config.yaml
model: "contrastive audio-text model"
hop_length: 160
spec_augment: true
vocab_size: 106
encoder_conv_stem: false
text_encoder_mlp_ratio: 6
text_encoder_fused_qkv: true
text_encoder_qk_norm: false
text_encoder_dropout: 0.1
text_encoder_positions: "rope"
Rows from block 4 of the audio encoder, named by matrix and row number. Rows with one number belong to one neuron. Each number is 128 + 32 x the weight over the matrix's rms, rounded and kept within 0 to 255. All counts start at 0.
# fc1: MLP up (encoder.blocks.4.mlp.fc1.weight, 1024x256), inputs 0-255
# fc2: MLP down (encoder.blocks.4.mlp.fc2.weight, 256x1024, transposed), outputs 0-255
fc1.457 [137  95  90  92 103 141  85 127 115 153 113 115 107 105 165 142  98 128 123 148 139 151  85 169  97 142 122  71 122 112 176 134  98  95 145 161 197  93 139 160  91 132 171 127 165 154  83 145 151 152 124 100 150  92 142 111 143 201 136 111 130 106 112  90  96 131  90  73 126 133  85  77 144 104 175 115 145 114 100 102 154 124 140 109 104 140 139 121 158  74 124 187 148 112 156 135 145 176 130  87 166 112  97 148 163 131 140 109  89  82 101 141 124  97 140  88 126  58 167  71 185 172  44 142  73  91 157 136 140  84 130 159 153 130 117 145 165  93 151 142  91 141 134 113  98 169 114 138  96 120 135 122 143 146 155 144 155 151 136 136 147 172 144 125 117 129 153 115 122 105 112 110 147  97 143 153  99  79  98  87  82 100 144  85 155 173 117 116 150 120  91  88 111 162 131 209 106 149 157 166 196 159 118  96 113 132  81 115 170 129 155 128 103  70 155  95  77 117 139 157 130 155 154 114  96  99 115  90 157 132 142 176 121 184 149 105 104 155 109 132  81 138 160  96 121 130 142  78 125  97 156 121 125 118 135 144]
fc1.458 [ 55  64 154 108 125 174 148  96 168  74  88 164  91 102 111 165 106 156 134 137 101 119  81 118  84 129 107  86 206  85 121 145 140 117 180  73 108 119 103 190  95 203 111 107  56 123 134 151 138 107 165 138 108 119  91  92 122 138 115 125 131  97 136 128 140 154  76 146  95 155 154 109 134 198 127  65 157 142 141 168 174 143 102 100 153 137 104  99 128 163  73  85 160  78  98 170 147 134 118 119 110 145  72 129  91 116 114 140 116 150 145 171  91 137 152 140 168 111  83 139  52  58 100 169 100 152 130 115  75 196 131 176 144 139 140 186 131 121 179 143 143 139  98  80 178 118 159 108 130 150 112 121 203 125 189 111  75 155 110 137  56  60 122 172  98 116 139 144 142 147 149 116 146 115 150  77 138  91 149 154 173  87 138 134 171 180 116 150 167 123 121 151 152 121 168  96 108 116  67 143  88 146  71 120 113 124 105 162  96 104 122 156 135 107 118 126  61 155 171 121 129 180 156 110 137 171 130 145 105 183 116 143  95 140  86 181 157 146 107  93 159  79 150 111  85  80  98  73 116 148  93 153 112 149 164 148]
fc1.459 [158  65 126 156  54 107 172 137  90 128  77 132 153  85 142  99 137  64 129 101 146 129  66 117 159 181 103 100 111 100  84 109 127  90 124 182 191 133 162 133 144  94 154  89 125  58  65 183 165 122  90  92 158  54 163 105  62 175 195 113 106 126 146  91 111 160 148 145 128 116 126 141 166  94 142  79  78 112  13  97 125  88  68 145  93  71 128 141 170 175 139 180 113 173 164 124  78 125 145 156 136 101 168 164 132 164 169 156  70 123 182 152  83 102 129  49 188 156 160  94 234 160  39 144 120 135 171 145 145 148 129 124 146 137  95 144 148 153 150 133 127 132 126 147  76  93 137 131  98  93 122 116 113 128 121  76 113 146 129 129 126 128 202  85 128 105  75  83 136 100 125 183 131 140 176 163 128 149  90 137 159 163 159 141  70 255 163  85 132  89  91 125 157 157 123 171 128 144 178 178 150 128 196 165 107 113 102 119 128  98 186 173  80  97 144 116  67 145 106 198  90 125  65  99 129  74  84  89 125 113 171 205 123 147 255  98 107 153 137  82  89 135 115 110 118 166 145 152 117  67  86 145 110 195 100  99]
fc1.460 [105  98  76 139  96 144 140 146  63 126 116 154  84  60 129 127 135 144 122 103 104 144  66 153 129 133 178  98  63  85  98  92 131 138 104 145 174 106 112 117 138  59  77 122  78 125  67 134 173 142  96  68 134 233 168 178 195 131 101 149  94 105 135 104 110 170 113 130 163 147  97  96 104 107 137  88 109 135 143 133 127  94 138 142  56 140 132 109  71 119 135 125 159 116  95 116 116 151 186 162  96 125 107 201 101 134 110 132 166 160  97 174 148 116 131 149 173  96 185  82 130 119 184 179 154 140 147 118 149  96 161 147 128 158 137 148 149 159 149 127 102 117 174 129 139 175 106 135  97 160 154 131 142 188 169  83 131 165 153 163 163 137 131 125 117  97 179  83 110 102 153 166  99 166 146 158 132 126 111 140 114 178  97 174 160 158 135 176 113 158  85 141 131 151 105 137 141 167  99 153  74  98  92  80 140 120  54 159 107  89  73 150 129  96 117  69 111 177 100 199 157 122 150  88 164  96 172 110  74 140 114  83 190 103 195 171 157 164 150 129 136 149 164 164 102 122 140  92 123 114 120 122 159 176 161 104]
fc1.461 [159  55  99 135  85 185 178 158  70 166 139 170 114 153 114 150  98 110 165 131  92 138 110 150  88  84 125 123 196 113 165  98 138 144 136 170 187  61 152  93 141 143 129 147 131 109 172 135 143  90 153 129 115 146  82 167 137 126 116 108 117 116 135 162 131 138  64 108 154 110 105 149 115 163 103 138 153 101  86  79 156 161  82 131  94 124 131 141 162 112 149  80 146 156 185 141 126 146 153 103 114 124  99 230 131 132 161  96 171  81 182 142 139 107 135 162 127 140 116  99 152 147  76 126 151 128 133  93 136  47 177 128 132  85 169  57 116 145 146 106 163 113 138 131 126 131 160 126 128 119 106  89 157  81 182 195 160 174 118 189 136  73 120 115  77 121 103 153 105 175  88 104 168 143  82  98 119 127 147  97 151 142 129  82 132  96 134 131 119 152  89  80  86  92  73 178  86 174 153  89 104 140 127 114 120 160 140  89 159 141 181 163 105 111  91 137  92 121  85 140  73  88  86 114 113  84 157 138 124 154 155 146 135 145  69 119 156  79  88 116  92 111 122 112  91 198 153 135  70 126 129 145 125 141 118 125]
fc1.462 [ 92 108 108 124 101 158  90  89 155 120 143 152 131 191 114 117 147 163 129 107 170 118 156 149 104 152 128 117 175 142  95 122 124 101 135 143 128 133 115 131 108 143  82 118  90  84 101 154 175 131  69 193 121 109 148  62 134  87  89  84 152 106 108 147 150 103  83 129 132  66 130 109  92 118 102 149 102  97  88 170 146 172 122  91 154 144 109 122 144 135 134 163  87 140 116 149 169 138 122 125  85 184 127 116 117 177 165 131 105 152  95  78 104 157 114 168 153  97 154  77 162 110  97 152 134 147 138 102  86  99 132  95 159 196 111 137 136 136 137 142 124 127 120 127  87 126 143 145 156 133 137  83 128 196 178 149 127 135 126 156 138  97 104 173  88 156  70 114 110 141  75 136 143 125 176 134 137  46 112 163 163  74 102 117 176 133 103 113 107 121 165 102 121 137 108 152 105 100 154 128  93 135  68 160 100 147 160 148  83 111 147 158  83 115 153 161 164  94 182 183  88 148 134 115 106 118 152 141 113 113 118 103 170 164 155 148 149  77 114 117 128 128 130 106  87  93 106 102 105 164 107 184 170 186 133 131]
fc1.463 [ 95 130 122 114 161 120 196  73 143 132  65  90  87 143 132 196 118 126 117 140 119  98 105 149 149 151  97 141 107 122 102 171 129 162 119 140 142 172 149 114 126 131 114  82 151 144 142 141 146 132  97 144 168  84 119 114 169  53  90 127 171 133 157 158 157 148 129 111 104  94 190  87 121 125 128 139 138 144  92 169  81  81 105 152 153 115 124 145  91 165  97 127 132 146 120 139 172 111 115 176  88 157 120 129 119 140  83  90 144 130  82 163 112 100 161 158 108 157 109  69 174 188 104 137 139 154 150 116 113 109 172  46 106 117 119 131 167 153 135 129 142 127 141  92 150 116 124 117  98 137 125 125 167 151 193  78 157 143 123 103 121 103  86 115 148 124 113 141  94 147 134 104 163  69 141 122 131  74 144 128 112 109 110 127 154  91 118 121  96 116 129 121 119 129 138 154 136 108  96 110 134 105 141 158  97 153  83 120  62 144 163 129 137 104 192 122 157 161 156 158 134 146 132 169 109 157 134  45 162 183 150  60 143 120 132 134 119 108 111  91  97 141 109 169 120 105 161 126  95 165 127 132  88 100 114  80]
fc1.464 [113 161 103  96 158 121 175 151  95 157  79 165  77 113 148 160 128 225 148 126 116 135 166 169 159 121  74 113  88  79 131  93 132  92 135 171 131  80 154 101 180 168  81  82 121 136 170 205 147 157 107 127 120 123  85 128  98 107 154 175  98 119 128 109 116 120 190 135 138 169  83  84 130 129 143 133 113 106 152 104 167 169  82 152 144 119  96 147 153 140 148 148 134 142 132 114 137 108 129 157  90 181 136 151  76  92 137 112 108 155 103  89 129 115 121  97  91 121 119 108 149 187 125 121 102 145 102 140 114 122 133 153  91 135 115 140 144 101 111 122 111 120  56 144 172  97 148 140 107 169 173  99 183 192 159 128 131  94 171 141 113 102 107 133 116 152  87 182 132 138 180  73 114 148 117 127 124 124 124  96 125  77 142 178 122 107 181 107 123 135 166  84 151 144 176  98 123  90 144  34  79 107 104 211 107 144 132 101 119 180 126 123 145 154 142  83  92 168  81  76 108 157 123 113 122 170 125 159 141 170 137 125 166 137 165 179 163 117 135 129 189 119 128  97 134 103 140 150  79 108  74 134 130  96 135 180]
fc1.465 [118 115 142  95 156  86 142 115 131 145 171 130 133 191 109 110 102 112  86 191  91 147 116 177 128 137 108 123 120  50  94 126 161 119  97 115  60 125 130 141 119 165  85 114 118 180 176 119 175 152  34 156 175 100 138 157  83 129 139 142 122 137 139 161 145 126 170 152 149 180 121 145 131 157 150 118 154 171  94 177 137 124 171 118 107 161  77 170 140  87  74 134 151  94 154 125 202 123 120  90 116  93 123 112 102 152 158 156 130 136  95 103  94 185  88 150 121 112 152  93  92 131  86  91 133  64  82 191 127 110 119 184 156 129 119 119 110 137 129 124 135  98 110  60 128  74  96 103 126 101 104 106 137 152 128 112 114 114 106 107 128 158 112 142 124 178 108 107 124 129 107 116 126 109 111 116  92  48  70  55 142 147 100 163 126 150 155 164 182 170 123 166  99 121 138 107 186 146 129 132 161 165 114 157 126 141 149 130 100 157 128 131 141 124 181 176 109 145 108 184 143 175 146 156 148 138 114  52 152 107 132  53  98 124 125 113 100 102 166  82 121 140 158 168 124  99 125 111 115  96 118 149  78 123 145 138]
fc1.466 [151 136 110 116 149 132 146  85 186 102 140 122  53 111 123  89 139  48  78 125 158 145 166 107 139 124  78 142 176 151 156 133 148  81 177  70 139 160 180  92 103 195 141 147 135 118  72  91 169 203 148 181 100 104 144 110 178  43 174 203 152 108 138 141 107  91 111 143 140 157 111  57 129 107 180 113 138  74  77 177 136 147 106  96 147 152  71 116 126 139  96 105  85 143 131 218 217 104 144 169  87 150  59  78 118 182 117 161  93 124 128 171  86 144 147 104 102 117 104  22 160  35 147 156  81 194 108 126  93  72 111  92 120 175 157 179  90 153  95 157  89  94 164 171  87 159 148 127 158 114 102 139 179 146 135 112 130 127 103 108 102 118  68 111 112 145 138 157  90 106 108 136  87  77 176  95 145  79 170 172 137 129 102 103  92 102 159  81 131 165 126 133 102 114 155 116 170 152 125  99 156 149  77  79 124 169 134 128 109  88 131 121  87 170 200 162 158  89 155 142  79 132 111 122  40 157 144 163  99 152  95  75 137 102 103 133 137 121  95 126 174 141 135 121 203 138 126  57  79 152  56 104 115  90 172 104]
fc1.467 [144 120 171 100 155 120  81  91 113  84  68 137 173 145 136 113  98 109 171  91 151 128 155  92 114 141 117 142  91 129 183 187 147 109 121 159 104 117 152 149 177 137 105  84 115 110 129 132 135 126 143 198 103 122 155 110  99 128 127 120 132  98 112  84 100 127 195 142 155  88 154 121 165  80  67 112 123 122 149 131 144 145 121 159 138 126 119 120 113  80 162 173 154 157 156 154 106 141  97 138 118 163 149 146 106 148  91 126 112 113 171 137  99 109 137 193  70 168 157 152 137  80 137 106 121 150 104  95 127 152 169 130 185 171 157 160 149 115 112 120 132 148 140 113 173 118 112 119 196 175 132  72 137 107 112 106 138  97 150  56 119 156 183 109  83 105 120 146 165 159 148 135  83 133  89 157 131 140  88 143 168 113  97 112  95 124  76  89  73 157 148 111  87  99 154 150  71 111 134 155 144 151  97 139 112 143 144 139 104 136  74 120 131 126 169 120  73 137 134 106  91 173 101  84 109 102 141 156 146 165 113 155 144 113 103 132 108 139  63  80 140  79 160 104 108 142 141  77 164  94 100  72 105 126 120 118]
fc1.468 [119  56 110 158  78 123 150 108  88 160 113 129  57  82 164 107 100 151 134 121 176 115  70 165 156 143  79  75 145  82  82 111  95  54 203 128 117 102 165  87  97  86 179  61 102 106 100 181 145 137  99 153 158  70 170 111  57 171 161  92 140  88 167 114 103 152 135 130 114 143  83  83 171 143 168 113 113 135  42 169 122  94  80 147 173 139 140 137 116 159 115 189 189 165 121 101 116 134 162 139 148 162 100 111 193 103 150 148  82  68  95  89  99  97 130  95 135 113 140 167 218 217  98 180 124 181 116 140  98  97 161 151 145 129  91 151 175 135 185  95 117  55 107 132 102 132 154 127 159 105 102 111 145  84 151  72 108 116 198 134  84 162 158  86 189 143 118 114 120  89  71 173  65 149 198 165  95 180  14 188 116 145 149  85  78 236 156 188 166 108 135 121 132 137 144 108 102 151 104 166  65 104 162 107 114 197 139 116 155 145  93 174 108  62 152  94  91 125 124 129 110 108 121 168 132 110  80  60 129 153 201 231 134 211 239 146  88 136 164  98  98 164  56 141  81 187 118 109  84  80 139 123 170 146 156 156]
fc1.469 [101 143 164 100 161 103 152 160  98 146 128 138  64 123 123 122  82 172 115 134 107 145  97 125 168  94 144 144 141  77  89 121 146  81 161 149  99 130 146 110 142 133  77 124 124 178 154 144 134 184 180 179 166 111  83  82 150 151  45 137 150 112 140 121  65  94 124  97 147 165 111 137 135  91 114  94  98  73 100 136 185  88  40  94 144  91 135 141 183  79 136 147 101 170 112 148 124 140 127 178  85 161 167 168  77 108 142  56  99 105 100 113 160 143 145 139 185 103 144 105 102 147  53 190 124 132  83 136 125 137 148 157 133 180 114 152 136 144 119 171 122  51 142 134 121 132 153 142 147 120 110 128 137  91 127 102  52 114 154 119 115  87 112 181 128 167 173 118 143 116 136 114 172 171 102  77 105 142 129 125 171  67 112 157  94 119 122  98  79 126 177 102 131 111 125 131 123 158 146  95 109 174 104  79  91 105 162 178 135 150 150  95 121 141 104 162 139 105 145 149 134 141  97 141 156 108 135 159 129 145 168 116 109  74 182  98 156 106 131 160 125 171 107 175 164 146 117 139  84 160 100 109 114 140  98 128]
fc1.470 [ 96 125  64 135 105 187 145 137 194 125 105 135 173 105 143  99  36 146 115 137 161 100 149 128 131 139 165 125 103 137 111 104 109 125 145 147 135  76 157 149 155 157 173 126 164 116  92 170 127 130 123 116 136 165 135 152 125 120 143  89 151 144 200 140 128 130  33 147  75 165 134 170 114 127 103 148 119 127 120 133 134  92  86 152 158 142 170  95 171 187  97 138 146 139 123 148  98 185 144 151 110 143 107 159 136  68 157 115 117 159 144 176  98 133 114 161 136  89 126 112  83 125 160 155  97 169 146 146 120  98  91 155 129 134  85 150 143 171 138 186 166 144 107 149 101 157 122 130 134 108 137  99 124 151 155 120 103 140 158 136  94 127  99 179 138 183 113 115 132 146  84 101 159 109 119 101 104  94 175 145  64 106 121 113 143  81 122 148 117 121 173 145 136 156 111 102 110 166 141 183 154 166  93 133  99 179 131  90 111  84  85  91  98 132 180  87 150 140 166 109 130 166 106 130 124 150 143 210 147 151 115  51  77 148  85 135 104  93  68 134 139 185 134 161  90 128 145 109 108 185 121 144 125 154  79 131]
fc2.457 [100 120 134 171 153 118 130 115 126 124 142  94 104 152 111 129 152 128 100 141 116 113 135 155 135 152 140 144 167 136  75 145 112 110 112 135  64 129 111 123  98 132 118 126 164  99 135 111 141 113 143  84 139 131 168 114 102  90 102 137 156 130 129 130 154 124 143 184 154 108 127 193 132 117 149 129 119 129 159 145 114 109  95 131 173 135 100 132 133 158 128 135 128 103  94 106 126  98 140 146 137 135 103 126 146 136 119 152 143  87  96  97 147 124 131 151  74 172 108 152 103 119 175 132 183 109 106 162 115 141 127 121 113  84 152 147 104 125 131 147 107 132 136 102 149 121 143 111 129 152 148 123 130 143 104 118 138  96 118 114 118 113 110 145 148 113 118 137 102 133 112 138 134 120 151 130 135 153 152 178 176 104 156 151  99 139 171 112 120 121 160 116 110 123  80 107 137 107 163 145 122 113 134 149 147 120 160 109 108 150 136  94 101 162 114 127 114 196 109 150 118  75 128 144 129 137 118 110 151  98 120 147 109 123 124 136 116 146 131 127 139 125 110 157 113 128  83 155 139 131 115 154 125 104  78 147]
fc2.458 [183  66  68 125  82 113 132  83  74 105 137  57 153 131  92 137 140 109 127 147 138 109 132 124 145 121 129 139 101 161 150 129 159 122 115 144 124 156 135  87 141 135 189 141 127 162 134  92  60 123 165 126 107  75 101 125 135 138 176 108 164 114 136 109 160 156 132  85 121 111 151 123  89 124 120 142  92 191 171 192 127 150 184 142 107 117 169 104 128 156 255 104 117  92 123  83  99 193  93 123 158 116 100  92 132 135 164 159 144 100  73  79  87 181  86 172 134  35 122  98 133 167  98 154 124  89 167 150 179 125 145 113 135 142 105 117  89 148 109 133 124 159 100 139 121  90 142 158 117 146  89 140 153 128 155  97 142 123 180 141 142 107 123 124 135 121  49 110 111 142 134 165 146 135 116 191  94 172 118 161 114 138 139  78 152 115 154 215 151  75 106 126 117 148 120 144 157 138 120 148 106 118 164 161 157 118 165 118 113 164 108 142 128 101 131 154 101 104  89  73 112 156 115 145  87 165 107 165 175 146 112 120  65 108 117 182 133 136 171 126 132 125 145 142 105 128 133  84 135  66 139 140 104 110  44 165]
fc2.459 [160 168  67 199 139 136  59  74 129 205 101   0  91 220  63 123 224 133 122 127 117 111  97 159  67 231  97 123 230 174  85 145 129 128  90  65  79  70 139 138 108 144  68 115  81 142 170 105 156  85  57  73 115 156 184 143 133  70  88  70 180 102 122 138 243  67 172 169 165  81  80  43  50 170 168  72 105 188 173 104 182  94 191  55 173 174  19 136 112 123  72 187 108 106  39  92 143  54 141 135 153 165 115 130 110 185 157 116 255  94 121  76 128  40 210  98  63 255 113 130  39  77 146 157 203 146  98 183 112 123 119  51 183 139 150 162 106 113 123 155  58 129 164 105 210  64  87 154  91 137 164 122  98 203 153 116 161 124 174  92  45 118 115 118 207  21 106  72  77 157 102 130 185 129 169 116 153 145 194 183 255  85 237  97 133 223 129 126  99 168 142  81 133 178 101 180 106  76  87 223 145 104  85 150 170 132  93 102 207 114 121 100  28 138 139 124 177 206 116 248 177 121 143 160 172 132 123 132 139  60  82 144 160 155 239  89  95 115 110 160 175  98  95 169 142 183  40 119 107 144  83 193  57 120  65  96]
fc2.460 [114 130 173 148 152 134  81  92 170 119 178  56 138 137 107 126 114 122 122 149 175 113 149 114 149 139  78 126 115 170 121 181  99 126 102 127  82 106 143 120 158 173 147  81 149 111 165 156 154 124 141 165 166  84 133 101  58  97 116 125 126 177 135 113 182 131 101 189 110  72 150 152 139 120 143 131 131 126 105 153 119 107 147 153 120 140 179 169 156 147 121 118 119 101 113 155 116  74 119 149 171 124 104 111 137 103 102  91  67  74 161 133 127 139 131 120 124 156  80 131 127 120  84  92 145 102 123 105 135 104 115 120 167  78 117 117  70 133 137 142 125 142 102 103 148 119 131 136 131 131  99 134 107  78 108 163 147 124 112 118 106 149 108 124 172 152 135 153 124 111 138 146 146 138 121 110 112 188 122 111 125  62 135 134 102 139 132 141 128 133 161 139  84 148 126 150 126 119 135 129 135 156 140 144 177 124 213 102 192 133 172 106  94 135 135 112 147  90 204  93 132 121 145 156 139 122  99 188 129 129  95 138 101 139  85 109 108 107 163 133 134 107 116 126 133 156  83 184 146 148 148 109 161  78  57 150]
fc2.461 [ 88 118 130 149 128 127 109  74 123  83 110  69 176  89  86  97 135 135 159 130 131 146 180 136 110 136  59 123  83 189  87 151 111 111 112 151  66 150 102 171  40 174 138 214 100 120 105 114  96 167 152 132 120  70 104 121 134 148 142 127 115 132 124 103  82 179 103 113 184 107 127 155 112 108 139 149 118 118 151 168 126 129 147 131 152 139 104 100 112 136 115 192 177 138 101 107 128 128 141 116 153 119 167  99 170 152 114 184 133 134 118 114 105 132 167 139 140  85 120 144 149 153 136 107 122  64 106 142 106 126 145 112 116 144 120 124  77 119 115 142  93  97 203  72 152 124 107 176 101 122 155 160 137 153  99  96 156 190 146 107 106 120 121 135 154 158  92 110 131 173 143 126 120 119 136 129 114 203 165 180 132 157 103 120 121 141 126 147 140 135 108  62 146  83 173 113 121  84 169 178 108 127 107 126 101 123 128 123  67 130 141 143 152 181 117 125 148 193 114 153 169 144 147 144 126 148 127 103 149 110  90 132  98 175 162 126 108 171 140 138 130 119  73 149 139  65  88  95 165  93  93  61 156 157 145 145]
fc2.462 [172  92 133 164 147 119  96 110  93 117 122 122 183 106 182 115 161 118  99 143 138 129 108  66 109  85 148 122 137 131 102  98 127  98 107  89 155 183 136 180 106 127 106 104 136 112 173 180  91 138 184 114 104 133  54 139 120 133 194 133 116 122 113 119 114 141 218 137 163 175 123 137  91 162 126 120 170  75 219 198 142 139 153 124 101 122  79 127 148 114 129 128 146 142 145  78 103 126 124 147 151  87 150  90 170 116 129 168 141 105 119 143 123 157 122 147 150 164 112  91 101 123 149 151 114 137 141 143 144 161 137 120  70 118 128 165 126 167 142 111 174 171 121 121 142  75 100 138 113 115  98 161 176 102 149 120 124 139 147 112 159 137 126 109 143 164  97 106  88 133 134 115 134 130  67 129 120 165 130  81 131 131 128 120  44 123 153 173 166 116 116 173  97 102 145 135 135 134 136 167 113 129 153  78 163 140 126  76  65 123 154 117 159  69 127 134 105 177  67 112 140  79 136 121 151  87 131 110 160 129 114 117  87 123 142 156 125 163 151 132 116 149  78 138 127 109 120 172 127 109 116 138  97 124 112 115]
fc2.463 [150 143 106 186 101 123 120 135 115 132 162 207 148 105 190 130 176 113 146 108 113 104 149 127 126  98 191 102 175 141  90  91 117 131  85 126 111 165 151 148 176 109 120 114 126 102 151 104 107 119 157 126  94 151 130 132 116 146 187 110 122 121  82 144 118  89 145 147 133 102  87 135 150 146 132 143 152  48 187 178 117 189 116 168  90 151 107 125 124 114 197 158 149  74 121 123  92  81 170 133 122 108 130  95 141 158  67 156 157 161 142 116 164 159  77 112 155 164 109 103 125 142 176 148 142  77  87 139  41 153  77 142 176 101 123 146 108 141 135 102 136 137 104 185  85 133 116 120 101 108 129 108 146 144 138 135 127 114 114 150 104 126 106 116  93 162 141 111 125 127 148 142 150 168  73 108 141 112 112 129 186 145 150  97  56 151 130 163 137 113 156 134 148 102  67 119 152 127 166 150 125  61 154  85 112  89 147 105 128 128  81 127 137  68 186 142 125 126 118 170  72 111  99  92 105 103 132 145 129  90  71 159 184  72 119 194 121 156 121 165 179 113 159 104 127 117  85 136 114 126 125 138 110 114 127 139]
fc2.464 [105 151 144 127 143  92 118 134 139 146 167 177 174 160 146 113 161 142 137 152 129 114  80  95 107  95 159 115 141 150 141 165 161 123 120 104 155 139 106 133 103 115  98 164 130 117  88 128 129  87 121  90 157 127 171 144 109 117 152 137  97 177 171 148  82 105 117 127 167  89 118  97 125 169 118 117 194  60 129 125 128  88 120 151  97 149  89 135  97 140 104 140 146  82  81 150 155 115 182 140  87 115 125 132 138 121 127 118 145 155 153 137 157 157  56 147 173 138 117 115 135  71 201 130 109 116 139 130 104 121 146 138 160 136 120 113 104 172 120 133  88 123 153 141 104 148 108 118 135 118  65 145 127 101  86 113 113 146 134 126 115 166 127  86 100 164 117 114 115 176  97 110 167 136  93  80 120 135 130 181 171  99 140 115  86 197  55 142 164  93 128 138 122 130 106 163  99 109 162 218 148  94 114 113 116 120 144 101 124 133 102  56 209  93 109 127  95 143 144 211  94 129 123 148 152 155  94  47 175 112 113 102 142  95 135 167  79 161 108  98 177 157 172 156 106  77 117 147 129 161 143 162  93 133 160 106]
fc2.465 [143  79 114 137  87 115  96 109 111 133 124 139 113  83 162 125 156 128 133  97 138  93 110  87 130  97 165 148 167 150 130 119 133 130 170 117 171 134 146 129 116 143 143  90 205 130  92 124  78  93 167 124 158 151 125  87 136 150 126 112 129 156 107 108 123  73 144 174 156  88 139 129 109  58 131 106 132  63 125 144 123 119 137 145 163 108 130  90 165 158 169 134 119  45 122 141  57 154 116 150 136 178 130 107 106 126  96  73 135 108 135 154 121 123  92 143 148 149 127 129 152 124 186 148 143 129 126 110 145 118 134 118 101 105 150 139 165 101 117 148 101 126  92 180 117 165 137 120 153 133 107 107 122 131 158 116 134 101 150 167 111  86 118 113  91 163 155 157 129 143 145 162 124 173 141 174 128 158 158 113 144  88 171  85  69 159 126 144 107 116 141 145 136 149 120 144 124 113 151 185 108  90 168 128 145 112 131 125 143 105  97 120 140  78 110  94 149 172  96 112  96  86 120 147 152 161 136 211 124  87  93 154 146  83 122 150 123 167 118 168 117 143 130  74 160 133  68 181 120 157 144 125 178 112  91 105]
fc2.466 [133  81  51 152 122 182 119 150 115  85 133 150 152 103 163  92 127 109 191 116 153 105  95 130 111 103 145  98 130 162  96  78 103 177  50  68 113 165 119 145 149  96  67 120 193  59 184 165  77 153 144  89 132 132 160 145 145 137 150 104  91  95  77  98 123  90 143 160 156 149 137 147 101  99 128 156  63  78 201 119 118 182 124 152 103 175  56  84 111 171 165 196 158 144 115  94 117 129 106 195  66  99 158  63 136 213 110 127 195 176 186 148 113 121  67 115 129 180 134  90  99 156 118 167 140 144 101 137 109 118 131 139 145 140 114 133  92 156 155 183 202 167 102 113  98 111  66  67 105 122  80 155 197 182 140 102 155 146 163 147 185  62 151 130 209  90  89  97  94 191 139 127 122 173  45  57 149 138  87 146 186 104  91 132  59 206 110 215  95 111 135 139 142 132  69 103 125 140 189 134 141  44 147 171 182  69 145 139 114 101 127 105 127   4 171 110 104 238  77 186 149 120  46 192  87 186  90  89 191 101 116 101 157 101 135 140 130 176 156 138 128 118 188  83 118 109 110 179 114  47 157 162 146 126 133 105]
fc2.467 [112 130  60 147 113 156 166 159  94 144 165 135 126 114 137 153 146 104 106 108  94  96 163 163 152 137 161 100 147 129 116 136 138 173 116 124 121 142  88  95 126 104 142 146 181 129 141 137  88 142 142 107 137 139 119 190 157 149 144 152  64 202 149 137 145  76 101  95 130 189  99 117  73 169 130 103 105 118  77 113 122 117  86  95 147 131 105 194 144 176 109 103 152 140 102 142 172 123 159 127 107 159 148  99 100 112  97 119 118 101  95 149 115 117 125  74 135 135  80 159  96 174 146 195 185 212 151 134 142 111 136 126 125  94 124  80  59 152 202 163 114 120 120 113 100  74 160 140 127  56 110  96  49 153  97 169 133 109 124 161 116 146  15 145 170  96 117  64  90  93  83 104 174  79 179 148 122 115 166 186  92  87 113  96 122  95 167 171 159 154 146 120 157 165 129 132 141 135  97 117  95 211  92  99 136 119 106 102 119 131 207 132 108 115  75 111 133 104  66 147 163 112 154 163 138 132 135  90  96 114 151 142 115 109 221 187 116 106 137 181 135 130 101 147 127 102 143 191  92 126 130 194 129 148 162 113]
fc2.468 [158 166  95 168 147 112 117 134 115 150  88  25 193 157  61 129 215 166 220 147 107 144 104 156 118 179 162 132 151 205 117 135 151 112  72  73 100  86 159 117 150 131  35  71 121  30 148 109 129 126  62  48  94 119 161 127 114  80 134 162 164 185 119 151 193  41 181 166 146  89 109 108 126 128 171 101  70 129 122  96 125 116  88  98 158 154  51 133  32  76 157 174  92 120  64  90 115  56  71 144 139 151 169 142  94 229 137 147 206 205 125  98 219  95 246  80 125 255 103  81  95  90  33 205 182 113 153 155 153 201 121 128 177 132 138 147 129 160 125 139 140 129 173 138 162  49  29 205  55 160 182 128 108 216  95 159 200 170 129  92  86 126 120 147 159   0  89  93 102  93  85 163 168 153  73 150 150  73 170 144 220 114 196 130 124 207 107 110  88 120 137  70 100 158 119  88  68 134 189 221 205 111 105 203 147 117  86 119 118  74 133  99  72 115 128 102 126 180 136 210 119 125 129 101 129  89 102 112 150  70  95 124 169  60 207 123 162  78  77  92 179 146 110 108 170 183  70 145 103 185 129 154 102 156  44 127]
fc2.469 [131  50 143 191 116 103 117  89 140 171  92  63 161 142  88 151 215 113 160 118  90 147  69 173 118  97 117  94 159 139 118  79 155 193 150  50 120 122  58 156  70 132 136 126 190 139 120 115 137  45 157  84 128 122  94 114 137 132 186 193 146 137 111 132 118 138 195  83 129  55 139  80 117 154 138 136 147 106 111  91 144 113 186 100 163 133 156 109 166 134  62 132 102 107 111  85 105  79 133 159 157 142 212 151 130 146 145 153 191 150  95 127 108 110 126  78 124  69 127 133 156 136  92 136 110  96 137 228 112 119 136 136 134 168 172 160 123 118 127 140  90 107  15 139 175 134 148 205 177 212 166 128 121 107  71 181 110 110 102 106  39 184 149  82 172 150 141  99  86 145 150 114 167 192  92 152 103 127 130 124 147 180 111  96  77  95 123 131 216 177 102 121 178 148 175 180 126  96 156 155 148 161 161  49  63 158  90  65 142 118 103 132 197 133 144 115  77 156  86 114 105 137  83 126 118  89 104 100 116 121 139 150 111 126 157  78 192 174  98 139 137 208 132 108  97 125 126  79  94 101 112  85 109 183 100 135]
fc2.470 [154  41 183 173 142  91 110 140  73 125 115  51 143 126 145  99 157 150 107  80 121 151  66 168 112 107 102 119 160  93 129 125 164 129 153 101 140 164 105 149  82 139 114 155  57 162 182 148 131 107 116 189 132  95  90 113 124 192 179 133 146  46 118 119 144 193 143 135 167  83 142 133 126 121 141 129 113  74 114 150 109 158 101 159 121 151  97 119 109 114 168 154  87 137 156  62 185  98  60 105 138 110  95  97  99 136 164 152  96  97 123 106 159 166 118 157 126 170 145 102 161  69 120 141 106  33 131 114 102 181 131 106 114 122 128 137 147 111 111  79 127 151 157  75  98 110 132 178  78 104 103 161 150 139 193 125 122  92 163 146  97 133 102 122  86 130 114  74 153 124 169 152 127 100  94 150 193 121 116 111 159 145 108  87 145 164 108 175 148  81  81 141 125  67 145 146 158 152 117 108 120  81 190 121 166  88 205 143 145 126 173 145 153  89 129 139 162  97 133 121 191 131 137 119 154  90  97 133 128 127 127  96 139 117 150 162 117 127 161 118 167 141 166 152 119 129 142 109  94 112 155 146 191 165 155 136]